Weights of a small encoder-decoder audio transcriber.
Model: log mel input, encoder arch wavenet, encoder widths [192], decoder width 320, decoder norm layernorm, decoder activation gelu.
Training: adam_atan2 at rate 0.0011, 7100 steps, batches of 64.
Data: 26041 training examples, 17.4 epochs.
Rows from block 5 of the text decoder of a small encoder-decoder audio transcriber, named by matrix and row number. Rows with one number belong to one neuron. Each number is 128 + 32 x the weight over its row's rms, rounded and kept within 0 to 255. All counts start at 0. Numbers have three digits each.
After each neuron's rows are labels from the 100 texts, of 14976, where the neuron reaches its highest value: "fires on" is the input token at the peak. Only what is clearly more common there than usual is listed. The data: short read English sentences (LibriTTS-R). In brackets: how many of the 100, against the usual share in percent.
# fc1: MLP up (decoder.blocks.5.mlp.fc1.weight, 1280x320), inputs 160-319
# fc2: MLP down (decoder.blocks.5.mlp.fc2.weight, 320x1280, transposed), outputs 160-319

fc1.102:092154083125091113155130108153056139142133124095102092133129162157130131149064109173046118148075088154145121098093151070151118106137118137141160134102118114101158149114075110179124098132072238180072198143146152191137138101157125130172114123082083129128143101185161171157122149105111137142150127160103118112124130084143097098121134153124131105139117105116093121143089086127112134123147137120192123113176078148166097153148097082113135147164114112099131097034132169148176090142129159
fc2.102:146134172123163122115106102166128088143148088105100220135159142150086163070143131165144147170088171090119175138182087118212119097167127143133161197135120114122163135139063120156128089187148144154151069197111156149150125146085108093139131123129138103132140106138168129200108115191107102170084167164106130107155145099136152120129206145112206127125183100170147169098148157107122157145101110193095166077094124134139089127128119136173134119165131164162109120109159137148099091144112140
fires on: "l" (57 vs 3.3); "r" (43 vs 4.3)

fc1.211:093111162108081088108102116111081182125153167152067137090125078111169154145094111200095089091134144201135099149099138138129187068152119134135152143101141137124121197147115143132126124108127070156111135158107124156182123114130171094119166121092129116108135155109108107153160079112087157159128145104116084153114163176082134078162114124111202139090099130181108074156146152076116041101132128147144140177138117155113118116119119094155212108163100095155084109124107112103108117185143198
fc2.211:078136123168171089112130158103131170104180136178132158095119189076100065094147111136150147126167132199155126086092129123111155129084135195155139215143058108067123114121118095135117129110148095118103113110127109121098107067168123171117146156148132167176148130147120070119095136154170140137137094109056176207102130116120118158161113073114175126087180153103153119156091136142170069099102231168125113126096112099134149152145076112084104144145095150133108102165161098124136110129116115
fires on: " " (56 vs 16.4); "o" (43 vs 6.1)

fc1.762:099103117157100173091132134118075122111130148119107090144111177138148142120112130176111117150095044186059183179104159103131150072171113111138143080124106110115101189109098153110191081097065176149064125186067142150179134121057166163104158130079131149139102095093175150149124102118065053137202109144136178102149154150103163150152132086120113104102122126102112080099122088087144131115193149144191132078145157159181113160134096146093116141195058084081191111132171150164142076103153072
fc2.762:138116138096163105134089123065112107166104130132101133163110145180136143090136169171140095184142102200186148105091175169107137182154136084059131151151152109178115123095124123162148149111103070138139068079069139122123135097085117087136120100123153128161147099191093127135100111144152109183111087176121161126115146149163144132104189193109163108169126171057114082102101099110128089158109081175097173137122125123112122151156170092161136089127121181134123168107126168154055151062122118
fires on: "l" (98 vs 3.3)

fc1.0:095114120110174155141122106088120178125064144070107106120080088135173188128103094199092141172121128131107082148095100076129129115136155158158127081192126103106193144115073091119093041126169174101088102126148155136096112087116128140168130121131173166125178131157154140093131106097126068090153191157117152127151148097195188111117095138131116170163119149111124086140131145172151137089205131046139084118134148167146143154184152138100144127191115159091164125169089204142119113093135154
fc2.0:125135083148161128148112092145134068123124135180161150110101076122149076135071183159144199138115125135151141160087095155122139139107157113137174145118136128088119156176114127151134059158132068099097109088131079074144108096119094090157126147071172139092120114135180174150147159098169117159120140121098160079099145113155151133131167138135174138131137146136134033168162117131166142098159106151126105064140120130079168123136154144130156108171186157135122074180126055076126135111149158
fires on: "s" (57 vs 4.8); "x" (14 vs 0.1); "p" (13 vs 1.2); "v" (7 vs 0.7)

fc1.168:082111166083138115125129121117151101107075164070121123102153156165144149144096124181103098122142113205100202169116143142109162094148120169134130137127104124058117166167077116175131146148137120163109102160135124148215140080110133129161172112116171108043105138171097074152184114148135099154139203119165142111134115150144144079203124109113104060165099094141098143114162134157167075111124118155160113140135139171146129115186111120096128166114097136127168118117055151153128100095136119
fc2.168:108157137081120140133104118162119159144142133149157175134123131138108086109123143127199122126141074134102128123129179171104125141089185120155117148119131157144157216136173128156154163164152101180122129117094110072126118148088077145122090090126150100141120080147082111218147110171123136144156122075071068107095099145142145048180176115118119168086115126148112095108163104095132062092137089148124148085151113127134103073154139100141122071122098116154133091059136096040174093082130106
fires on: " " (80 vs 16.4); "l" (20 vs 3.3)

fc1.749:146099129073114092114062129128096100172100111110119125200141116135172121194114079120119128055113092134155083118096126106096116125154132165110059080129172135184152157148168112167115107103178096126098123136141127143035102163082136110096113127147171135075120185179145165150123131123114122160128149159147125132194149181116131156099124114119118146137092143149052157134131107135093090140122127158153096117120164140059134115162103114119192138096131052119109052131112168101144123073148117
fc2.749:085115141121146143122153115087133140119205102152165125152112095137172116147092105150146089079159105108147151155087145147128100143145118150114159152122165176127172116119157129113128084133102135148098139057112191105087121095144146129086151107154121065125120214099096139129161145150113128188152150137092111208092179117158097103132120119144070113052055106130098105135114152194164121140145179073189136150137071164108061132142096169131155176100116110180082099118107086087068093212096094
fires on: "n" (86 vs 4.8)

fc1.74:085151150130176142087144148146078132074094140125121120133145122109156117153081121116142106089134114136095154156072106113163122142102179141180173131182145160055109067130087222155130123162130138106081137186177155125134112094122114160095188110101108157090159212122104186144126111113131149127142187132133103166142091171141142157111123159152133172140170070156114080196129129111089111087116069152133119095110180062117094162133167143096125126168139143098162163111091089165133137157095094
fc2.74:158181112177092115192101164127174161142062147211130160151161144106109176081179139168113149178103113129137174043134155091095139099150137143143077084095156121122131077121109129070114125136158138158177109096121125165135151075152120134152115144092077155099091165112144133122155135140163142095137138117162172144142077124147158072140141136137061111138110152105150150146116085154119118123122171124119118129105113122087137053140110126137131106155167153137149103204117180150084206108111110
fires on: " " (70 vs 16.4); "n" (12 vs 4.8); "h" (11 vs 4.9)

fc1.83:090138152130103147127140125160112128079148134120070029133121096134092107147105048125138108106129101143158130100106082125132131165142206119185135095162111118101171129070139127149129116103184165153120124152059111144074125085115093167180092151152156154129061159100138083141171169163136112132142126161128138133121096141098115142155095129103180166167145135121171167151113129152119139065183093177096112133171161159156156181090153177128168146157166141122125148077114121080190134142094134
fc2.83:121111105094177100129136191160186130104145090172099134136164084110137115092107107137176097106186102129092154131123152183148168182171214141152130131148150137071167125120158137178126152134168141169145113164123117168137133128089094102190148145089160067138098114110115125158164151147107138128174101126116144119101108121126101117118157105123120135083137087140156173196093114128099113130106094160019170123094134126143156113116132156130171116186115156169108161137124130065102159178139135
fires on: "s" (55 vs 4.8); "f" (35 vs 1.3)

fc1.266:190152148103138079049144139138093093155139158122076103051117124153108093145129161103070154129135131185129093157125147190170115093170130047129153104132133126130133114119091123183107125092144135101100115181090117129111186181123132150110130086086124154088107119093163138170069095126075149067166084125108138095137173165108165184120177141146145115139154182182126106131170087092142173149165105148137098126124125128114080136078131145165132131158105024099108127092124153160163074145088151
fc2.266:084119132106246105148194149105170140080141065132108177120170081132125111144162160089086154128133104115089080141113105135098160101076140117118130163129133091106070091124119125135174121157134093175088112133135092123102216069078184135120137150138107146166077131160133175127141156176118136187135159191105116120109150169109122153108148128119105069133125136147182144115133122123121139116144175162125152122134058114057127145130146128071120163104116078079135137102203149164109133199079092
fires on: "h" (94 vs 4.9)

fc1.571:120145162049141141105105163104070124138191140112109130110071113136179075121102154161076175147107117170100124108110104111175110151078076158160126078076145132103126083105109151086109157158136109103136144136108115090115154114086090117096175163173124122146094087130208110088167158135071103181125172103092144131153110136136111108129121148106230104109114129206065092151128155096119097088162130082141139102099126098149132194113160172115153178140158136144125138128160255107128073091095158
fc2.571:166112116107181125107201167174120178152108138162151134172088088099156136164149149164089177104157158127194157160159094080078124119080164181138109063177103102076156092152115107108162165118106121160197048090124162156048130112104150136103151143151124174197147079164186126161120150135074083107102105168139129113138161147097080099104150145145156153075120099145102106122180090131147164078143080125123153090122151114140106112115140212148158156147180111104157180096171148163154155109117141
fires on: "h" (61 vs 4.9); "m" (21 vs 2.1)

fc1.329:157143113148134084145061152098080159129057126102156094133109161111147170133113154095127180128166177107174140093141130100065092117161105108153082151164139106074086089130135182111123114161077166107117131255116121135165183195089114117142108099105135120123123107156128115106175141075139077130173130147162039166155091119102120130191123104129181125127083146168117074184089170094108102130207143097162059111118137133139130147148072153118146126194095098096131132117149124176139057111145126
fc2.329:095134131143152166145133117143069116077144138089150167121121105136158097101118110163113163094117167107110156089157146092118126133107172157152161119165185140103131048169108099143088178084070139108170063126184122181102158159134144125124146099166109138047085103104183120110114161133164087169123191138198010116165128170106093185186185122135141106126071166120107096132111118078122124119159112140158149143110150165127095130086097185166099132147160126135127182148145110133133095111081170
fires on: "t" (90 vs 7.1)

fc1.28:127062135084108135122146170154070118091123144133135086145133194144147166193111083174078109065102087173170130145094134074116144140162111154161161077118118150066099119090067140151096097115121135156127170191153145103083121148082146127119138124091167225139105087125123097066149096109094062139150230120085087153161149133158147118144074096119134116116155038137068059143092116115133104116147138123155151153109173136123157151175121129079142166133131154081110156130138109217114133149094113
fc2.28:142126151096126123150138174119159138127154124118112139116224176143097152136169078146144122115156100129091144096201135186077084190140091120056123101128098193110099118114096132115122161174149157131144156176155144050107143113072117207152103121087120174215106091121154136116156172111118101175156170132114107147096133121133132121126061133141130111152175134134128129125130089123082083155094177145105134121097138120143072130177067091079166192083180136146180100134153112161135184093078086
fires on: "r" (74 vs 4.3); "e" (26 vs 9.7)

fc1.463:162112130108142162161148099110139207143121114106108141052141123118154173109145110090168118077110115147125126152097107112146117130135173143152074081109116124173028148048102163169121063128102156150076138150168170121118128109140177106166167120112162151160139215082134127115183109140139098118191082207093094152118096123163149190123102173144101139107143122119110157142187090081212149107133095061148066119097062152137147125165145100149144166122117116155176085101132123170151098202147152
fc2.463:132120144127185149120138127061126196155150155175202161163100159147148086095137206168183126122047119133142145151076123159099110138079118120080068136142111111149141147104111083115172102114105110100148155072152166078085142153110100088096104077162102087130111097155153116110119114107163174127088123108118053143076120136152146115145165109125157085108135124151094138092114141164142096144127099114138120136105147156141157125117144117122158125104161134180108110155139126076150149123128203
fires on: "h" (77 vs 4.9); "u" (18 vs 2.4)

fc1.302:148095113056112149142133160119081141133086159139126076159135080176120179168129090131099116115109129156167191160141104094086107116123118116189123075142133133152115140121145114164153140130175153125095068178119162173094126136134134145098128160067166113196115206153114105140151113140118052134183131134129126168197106122095111178118096082131102109108169140115124140153106089139148143062146110053138096098159169147165121151107051187144129100168122111145104152130158089189116110146130104
fc2.302:140142053100085144124145161159071128144124071105120146139102079152072160162181119169147114083142101061129120246085063166119134126111164139177108132111096150144108084126111134095107167117167086059138141131083163159127110164110094115092186104131147074184109149165084118113124102139146092108147106091060124136107208126155148156083130100125092149129089117127155223120120145115143140168141132121129130082083158146073096133115174137153088103146167110158121122133182103143152125084098185
fires on: "e" (98 vs 9.7)

fc1.413:151102115141062107096135123168112097164101135123124158146180115151130127194151134108064163093123123157053112119107091186125078108126100144101144095189135146105165112074105138149107063114146171102114136120092143164138113135133160124119193108143163098142137149131120092130138173127149153116174149108170181108154118101109145111151156121125110123204136106160093159097131149139133127084132113119131154135158139155214104202116113139180147136130127146063202142146079175125117106119116171
fc2.413:133125163156091102197146030135134115130143169115190178080145098180112200125136151184106101117140111170076113137097088154151039165136150112118158134091099125111094133092097182130107095101089173138130101116170118166185045115073160128155116085128094115167113125180115116150144161121099140126111093172116145019155165091118111130124086129129089145086130087113157118114156146153112166145127066186118183139137110106158063145056156140171165094149093191133170123118123160126089136072138079
fires on: "e" (100 vs 9.7)

fc1.42:154087168186184094112094117165136090080139144083150073117134141115152140146106107128059133143083129156150122131118146107105134131090175121161100121167105132069122159120062145092107109182095137134081125145061116135133166118093158148108128146065161153129096122169182119086092097107114078104136089116112090068124184131110157118152137108147138113107142162121121135147085066127184150125198109123144061116135172144146190117162181114130144166133134119017127075112079119114158159170117149
fc2.42:108101126148143134097148165137146149121141144117142140164144085177117097163140128092178114096148208140077111120133106160071149111112082135174173160187140109067073121148095082150050194116122107069131152138081114130107089090115119106106154086178138121140129122139110161112110165144184145137111108119115138103179153186141100081137112150129130157080165149146153110065121146119173146134171112161082154133107134096146162113179142101135049102125100058114095052099102096106115143214127095
fires on: "l" (80 vs 3.3); "d" (17 vs 3.4)

fc1.497:125157113147138151080125102114098191091129135044092148139088162164113181139116099178114139129079081112105103136086187088184104059176111171138117104111139090100194129141123201107189096112128151118091165105125123115131149146129106183149156112103104152106060138157136144119155108074135097127133194149071080121176113157149173164110085179147219130139160116107124127126127050095166155105167137154185130096107160139147154146083150128118161134156110113077205127138096147132164134150121107
fc2.497:156117112081134123115116096204155200075122124114125119117105130142122152126138106165100124116137148145092113154117192157147136172177200132126140173126125119055133137098147166158146115129139076162175112108141142137140094147138130141093148106154127131081112127140161148148124144093132102081130102082067152097144192194106143136131166051107129117141177108165116062177116115093109133065139161038098115179138113151115064137128135108131113170169151191117101169124084106151106113132156144
fires on: "l" (63 vs 3.3); "a" (16 vs 6); "r" (11 vs 4.3)

fc1.703:145126190122114107169121121094069172094099135061118088138121095147155154167124112172087134133121105147130103141118114142102110117151106130138140146105160123149166161135127110108138126103162120074066121132138142126124143132097144134184149178052134094219117145096128137118130124140139140130177181144093106099143113151139119140197094186104187167102090115107085097102065117100128117115139156136130040133129108115131123176105174120148112191153177152080148126146123117097099091116106166
fc2.703:062137122133103155062151117107116100121174074111126108129078144104109102152163126124143108100174134128126108163127156115149112200139161100113115121081117083120142113174121234133110128161026117132091144160126132148142173140145169106135132133136130084142196102110099102097066115131145150188162164106131187147087076133214145094146100107121095113172094097088087171114137171119128196108172142076078080129133084076134166115162170095100125157128109131115103099112075147106085106100076157
fires on: "l" (51 vs 3.3); " " (44 vs 16.4)

fc1.670:104126100137141130080082176122083123114130144103140084063089166175121156140089075163111135131112104125111134140152163078151096136225206172149105104149144106157091137138157123137183105119149143154086169151125199132152157133076142141105122108021120145086059162134136207089122142117113063085132082187164097119161183108140119172144145131130191104110146166168068088143078078107110174124151123150171107083153129184188130122108144067136155114104103093033146166107096156147189078162142165
fc2.670:126090155158091070140146101115132122078167157182137134136140180171129161100089143136115128150094101161142112074143134041167138189141115153139144160171126106066104183152128125131091142205161169103140151140150119137109133116076107065180127114137112113103115119165126143145109103083169090154147103142147090088091138114159116112159183114105186093152166145109078153093102209121123112149125124138158130168179145104140081131148086103142135095190127125126062150103176096149128094181106089
fires on: "r" (54 vs 4.3); "l" (29 vs 3.3); "n" (12 vs 4.8)

fc1.706:103114162188089104133122128149117183189154156109072129089159140153118173083089066190076106110146119207128111200158143087136131047115082137172066100191161162179133105149152148139135112101060131144105143109122144165123146128161158159109155121141177129175161096034114085196096061110092147155211116117110111116130113117110137118131151131112150179114093115133098150156147125112176103083187101110150102124167131158148108142092159105159138193175080086121183109190121115106110136135111103
fc2.706:082167151174145093117080117150111121124108123175108226131117131132144141196133166133115126095137141127153159173147089150154105077149058116153091109087159102153150117119164075092151190127065103050121110142112097071157109091139152125148149141160073156107120119200086104113130122142147147125081088153161137127140171129109095044106121116120119110152107177043135126217097158071121130152070151100110098124143096147093181105096110121159106109107214146131153170149108174121127188140128110
fires on: "a" (100 vs 6)

fc1.707:118160114136125132118114086162161114180120129148081154101122144114113114104137109086159117132151134132110119111111135159162115194112151088127147144096111135156121125102097088152070095176181132114138116113153146076106172194104160131091149121111129151098139121097123120090117101186117105123169100162088082121163122139153147145114036182109106093113075096138104137172181131122190206092087076109181139117142137149123118129162122148074159128155101072100115120123128120146127050061131185
fc2.707:102159090147138215147142117157145152140180086103150093118108144032117116117173135138167050130108128125162087126087118126154113100145207089166135090088123100099156088106123114140101109071149111145070115156097063158132140118207065131125128151125128173139075108175126119144142142091154118103142116121176112120112182160096118129115126171106123132128080128075193124135120087168159125151160130120098130137155154113122140136123176187131145093131122102153157085207144139130118122109105140
fires on: "n" (86 vs 4.8); "y" (13 vs 2.1)

fc1.320:107129155094143066132119121153117147141044155056088099120114130194119139137134115152098150162118140125117184103095109134146168115122130139158163110153183078144150132093170075224147093095184130081114074125117111084117140132097122118201124121129161129131062177131165065169107154082121130140163138153123135089185097131188094122104070140137104130150171170126102137102149116168172104021117122108134073086160172133169146176075098138101147151132144143095118129132156097190150099126154150
fc2.320:174183124032105126170097150093175132135144133128110116160147179146147237119154160137124167119104119140144084172115116130126144111110137094214157102094144109167162146061113078070137115108146069108140113077132100113062105139175123095102156154166122130164121161131082135159150105106155091058182102138068157124094173095182131168169085136139117132176209126119161144122171062146153135133090137162178079174125113167078103144123095133157125072156110137121135119073152144124144138143112166
fires on: "a" (97 vs 6)

fc1.32:139144134128042100166168092179102112113135154108140128151062148124136107141119074128103126162133129149157216088130116098136123115104177132139102099144124069047144157109146158145085069144105123104083117156086112148160192093131097189108143139112122119171122114111150104122164094122138152159141162122199106170155087100127182083184067070180063110195147123084113103114108146157178090103170103110126104082149151171135185165075106174067157140111094143105172142083135087106230094113102105
fc2.32:129187126183115132112131122155134107104147131100177105133160171116095119119139087139141075110124191097109127161105133137105098123065145106176139147152123056103075092121088124152169154088127169180074117150148152077126167122178153120116116104150132077179096146161138127110112157137180201138116166138109161119160101131128142120148102154128135183149103110140103116128167107112102170087164136172100098077102203098147128187092134118089151138140176138153110148139096100131136128164115158
fires on: "l" (81 vs 3.3)

fc1.476:183119133149098092121125159159114118182166095128120111084113138170085109108114047110090149201114066111135162146102132113078108113094158137136145097146121137110092131093088075153054107109194136097075157130127166157099141148036093149157125126093109150125116146099161128106099135181115128088135078153132162083171103176098125181113077140148097077111069102117085099076108083142193135095093103127170174176143149146161151139071098102145109155117172132081135121158133179091179097086142159
fc2.476:144162131128127162151148065078152133124179132102116136092175182144158116166155129135118164135106102144092143126137109156136144103088095074143096098114148177111100117086107082085152117149179156047133195124152134136137077128123098142098091098071073186111169074164109092085144158126175143071093139142137151115079115140127119128182128113129095118095175186039134168101088120118121105127067152135158214151189133063095058124090131097133147068142138110167172133175167138140136141137097128
fires on: "h" (95 vs 4.9)

fc1.456:059068114077175129106106132107164149118114136106146122131054186154201101087146087161112145104093134103141097133046140124136087156133109160097120071170091131120124175108175117148133146119111143121093132100129146151145168166089192077168171075099123118165092153151171091154148103140158081172122135128121111138117130168195136122188115091124120054103163138131108156195163078186188158135175111112127104126139102117122128088148046145094161109117127119140122102102125149187127088125139139
fc2.456:090147115072118138097181097084112126069161106135142169151061091098103139170099132131081170144097087152124173133113148157077126108139158121143125139127122093127139092084148143200159206190139117176144140142161103117150159174200108123142077087149121143142142098141117126169150095135150188103141099087140107128090157136145184086123149106124099071107129162113129155130130142211133117137118169137139085152086092097082102123074103075131091129189139166133134139153158132119154140108135121
fires on: "e" (50 vs 9.7); "b" (47 vs 1.1)

fc1.399:144064137137097120174142127130100165109118125140092114151093091156140135111124094095081111164135107120123107149128130157093163104135113085110071112160066135136137114140113180148178136141081192157157197155118198136120106192157166130109099127158176173206118104156155203184149121078161098126105101169095105150144120138090152081148055168136134136142164108098131124103142111091117189137162088084155094079131176169188140120120114140145100121157091140137148178111073152095119129069133125
fc2.399:121135170128092115133090111117113151221146120201152125153125170108112177094156101151151117114148209131077148033111097124124093141116093096184135161105139111142088100105060145148156124118109066177169071151123130104191112152125127092147112101120134176157091084176103112140135138103137137136136137119114173139148107055146154078141100119125102087151112104137131146086096086105122123184138103152104159102145101068055122119131119113143180138203159123101125196144130100122123136116133079
fires on: "e" (55 vs 9.7); "a" (32 vs 6); "w" (8 vs 2.1)

fc1.467:115108196152073087117149173097099186126103090089076103167130170175117107174121064130093113138155101176137095164132114114115156082164206073154127125092167112096110159091160185201116109142175182146073103147103146163141092108139107056087110167113138141126115141157114168128189157113139131166116136160122159129132154102155144127156091089081105156134111170164092130145122102124104161132188110102147163112156136190180159236097100127149152163144143152106144135147139109169189148136129073
fc2.467:164112112123111105123095125163178144158189116140245100160184097145110080102138110074102139050143117086077182104132113255104130170167090132193201166149149157104098136132134120155170122157155144185104144093126104137125149192111119130150121131148118085162117089142088131127104128165134136124119150176101176143149100154128090102146095092097148078179077119134130140116118141121120127136143146101123096171143133128087105075142100130161117128126109094183146140079144084140097120146130124
fires on: "s" (38 vs 4.8); "l" (22 vs 3.3); "n" (20 vs 4.8)

fc1.61:135173120164134061061099084133125130104150118127045095149164084161116099151137173167145082091137134136164148074145154152102100069155097114083110138141192183122124138163134117118073122130090162109072194183123160123155176156112184145201144123149173143115132123130119117112156137140125078165144170102131110103126108175094128087201105131130153111132131152154113130111086139129159138158211071073147113079106148152173079147167092123160112122127105132112196120077124133134203081092179116
fc2.61:126208122112086203115112115120178154058177146132122072143126119134141122137179081102178064148138118116160162094092117123114143214158149152115146146160120157122167126087163160139099176154096135108137126117152194145140123079122150129143056150148102150124155121099096055123094128157147147103138170062095148116116088191162126150142112144143057081132119116078100120119130169089152195139141116087172102160135124088142136081121113106124142085121125159159132158138126162083095098145119095
fires on: "r" (72 vs 4.3)

fc1.220:147140151158135124106138143191107102112093107125106096127139121108179118199061126097087118060133098123145159122116072144088072138105102154161128143147171128104093094131153120090139131163084111137129200203109092152109109178074108125113182094057108154101146125154094112089140089117133098149164129169127112144137073130086160188171110130138138135109090060164101097119136100130105177113091057133156118099116183143050158132153105163107178121121101141067106082083155150143166134109101106
fc2.220:165161077119123119159165121190157117121131121169195150158186086105099145155103146141140139092118129140087130110194126196128148141117059168143132124097145147193110147171123101135140128100115096148129128142111123066112122132133140075152189153119090046107077121119089100137131094087095147094124121148154108162143128107124173114127142154116098137142152116127088133185127150119101105132090157082147161149141101124088103148142154119164182113084100091197085153123120137130144157141061182
fires on: "t" (65 vs 7.1); "c" (24 vs 1.6); "g" (11 vs 1.5)

fc1.737:116142136116114146131164116163130160084091098097099107144188152136158149149133095140106152108098139117112109121138130108126111064180139114151108110210119152093138124126127099106142133160124126137146104127031159159101114086101143123071112127156136102181156111137099123154176090141130108118123163110136127153087189075075166108149108128151109169197159113125139126156153096106100159122201151112147110086165170164112103158172140179129169152119121068078158118093093121118201123098134118
fc2.737:173100087165063161162163114128132117099122146134157125128162168120046078114177087065124175138161140187102095058145133172110131172136118119106099191099134155142126165138162139107133062160235140095155128130146041124072099153148087160128125064154117098115180081078164123134138135155130078099118031176127106149157150084159208104146200106115113154107136157134148149096094089146128112136126124129127117093119124126147146129129155080108113143155078172076168082103152122160097173074184111
fires on: "l" (92 vs 3.3)

fc1.513:099140129088140153138088116147103085150145145143151114134110151146115144074123124162110117108104083126092147080088072119124154109119114075170035076109120140141075115138085146071160102090114133167138116155114174188097116084097117137053154115081190149156102135131148161176178092103125100132165154119075152153120158085103152070140117099169180132161149173145091096145156131111088135073166148150169110065128180169107115116091177179144100129068155080123145153129086123125107081115079093
fc2.513:153112149116089128139130149161112124148150121185078123144082102098052128071101131176134160200168092169053092158147106144112145102078136149098101155132114189123159101162102121149185136115149148203166192148116110132144141128118094123133132140143123073098146119100090144155115163099157058144062138142128103082137149148115138069149105107132127095089207099067162168130103146129139150162090103087099138104127165073110178176110153055162141111122109152136201117155164146165130190120133180
fires on: "s" (36 vs 4.8); "l" (26 vs 3.3); "v" (14 vs 0.7)

fc1.250:176116148133164053103136086119120141124098166096137069171081199148102152106142167105086142085121138107151162092042104116143127109148074117122117135112139104136132109134111079157148103153115123041124144141101170082092181160116136080157182096102126160181110143097184113150116190151132076123176172138071093132096136083169072134177102159114181099147149129106084084096073123129091180158109092109129109118159130143119151144150113152091145154123181148077098113064155146135126059138157170
fc2.250:107123128131200132096148099148103144171142136135174128161070120155130168167059134091109156126130134104149101128088108101142099160138134172099137159115144117122165060127114116167167129119068095154090147079110070062092171106177111110129148141081068150158119152131182163153083163101232090118153186101095124091043112137196094123120149151108137107075079117090132172125126173113146097150135133107090131098082141109106084169122151156138157151163139100103046158171099162136131099140184126
fires on: "r" (88 vs 4.3)

fc1.326:122116078135048099105085150145136160146098177160103058080186135179126171143170128114142103088100112105188148106125113148172119124184156111090093174140102126187137105142165142180105123100121161159061137203071122189175162142094132111133067102098148091078085158112146127132194173151066083137196149131136112119188138126134106199125124158108145122130135153151101118139135099073136129077094088157190096122108140127172147144095114161161137098191096127104195150067135139215162138111128123
fc2.326:147104079107091154186144101118077163080143137163117119121119056103102084106158102122098120187132117126137149107080158116129132127148158163160165135087084129124111142126141104180123159159172142120086092141088119128166107126103032152157097129093194150132091162165103176130127122112063090138096090086102114169141167178117142145171089145127098149111124100156109158135151096157114191134142095137065139098102089154105155203154091106110102172150077152117092074082122115156145137074147115
fires on: "n" (49 vs 4.8); "g" (31 vs 1.5)

fc1.529:149114146180089051094102164147114079143082158127101054052097165135137168079068084123132155110072146121110096129084127133201169130158085174135151134156199132153118131128137109075072097156091159124149177122126156118128140224057148094153144066154159095140165176112117153154115095111100056136153183120121101164086148148174081141141144147144143072108108108191131141142128173135117116157160116137169116124114143182208125132146057106071139111131110114088145073138116129148094111151142154
fc2.529:077148122143132159140090078170110133189101129092117128122094091134136126172086114108075164092176126108128194130108060166099105106099150151148149171162126132101158146134178121071160125094060148120082195107156088079111181158124174127155144101104126128145093098134088130203112123148126102078119185111099157139124100183129177156125127132124120111108112113135080117154149112206152146104105090143101110169167197175157122157144093182201119156185130111114137127152118131078131148090127123
fires on: "r" (74 vs 4.3); "d" (20 vs 3.4)

fc1.163:172159172135156143136093042132128140167112161116110137146108122177178157152062145122092148194110078175091132134118116127120139172129181189135072096080113095145109153112073129110203105141154116109050169152171140082158121132067169118163141047127170114081144108163118088137142112172078127124134121131163103112117089185126099078170101131128165072118093128126129125122158124099191120089147067106105159124116174117122159114132137100094143164109059143151142127136082120107145184074157134
fc2.163:089148098116046190159109074114084157161149105161114206122129089140139126146128161161199091146115100116141082163118141133171071134137190180156141150147169157101143174139163140138100136116196126168076123084122141107108060088101109168123157097143130116119132107157095172159143132111075157100137061087096094100140138148164130117099141176111074127071110148131122076139137159145133109191115127159075175098123063088134117078125146137138133067133092157155091178093175101096147139147143094
fires on: "s" (78 vs 4.8)

fc1.360:158150196128145061121174144158069123087077147133090119125128097116152086168070141156182120161106120165133092166160111122187093150142124086119174080098165093113147076124133137128117138229170120074061139192146123136148144110151113139132094151110150157099125167094122135167137085170119165133107103200142123120140081093093194143111105145137175147163163133108105091130184093094154135054119116129144125116131138112132154147160116059120140153209170144096146108102149146161134184108102132
fc2.360:126192100180141134215169093171125128134189061135181126068143074114107076157116153065142179145155094161124175179147134145115122140111119131149149109115108185114069176217123083110109123177145062148129122081128104101092148147127037149143138228138096103070170187129162142125117084184095092082109096140138131205106143115095124155119107104143119100149112143158100137112154191130140164171129167147105153098117079141105073119196125125074129124128114150141114120146129117105162120120099103
fires on: "h" (39 vs 4.9); "s" (28 vs 4.8); "c" (19 vs 1.6); "n" (11 vs 4.8)

fc1.732:194158100095108099167132157114041159105092127112073098098172153171121105123106094140070060168124162111192108139114121041147124144173144110131144174141170093101121072128114141123075119112174130072118119141149121166159170138114144101168176127101102212098183091113112156107139102142109141093178132165115086147141177055106127084112101093134125120116109082083083078111128152117103159120202133147158107094123150132105179165162120117089123119178135147077110111136146167135090125169187164
fc2.732:136170114077137138114122062129136162205097120072160147159114182076141143113110116071172130130104114110163064085118072108118128107128148163119084150148166188159083116136141102105120153132132149142133115081128148100079166145135099147153112156157177124155156164175107134152126088107125129112096146135183113118118101118133155175131177063142061092108159152143141098060118115117138172155095095105128131120103118140168138096118150146130166122101157102181144184116165092161105125079107115
fires on: "h" (30 vs 4.9); "f" (12 vs 1.3); "a" (12 vs 6); "y" (11 vs 2.1)

fc1.6:075151145137178156075072144112108183145120185098091124133103135171095158119075101182108150135112136121171188154118170080100154087156136118170120096147114118092139091154125109107138107148103146073089085141145115122172146131136078097193149074090135173085049150197130094098151149145087111067157113189123099093139048173131151061105105157158116116113158167113119138172107091142168102111150117126118109102099185145195161114186080132142124158160122074099158103141080094107116115115165133
fc2.6:123145103127063134199179118106134238162196167102138095125122109172115136099162101197087097155135061186167199141092153160102111096146137157151132075178157185120153108105140115172092122136110080109176127094146140095117121110152075138122120154134119104144107129138119123129088081063147131122163164095100142099079068105166165057166114086127093097111157112058067104112120070119108120108151149088128088152182148121212089129137157081110150118099133111138127112138099123063146077158144067
fires on: " " (60 vs 16.4); "a" (16 vs 6); "<end>" (16 vs 2.9)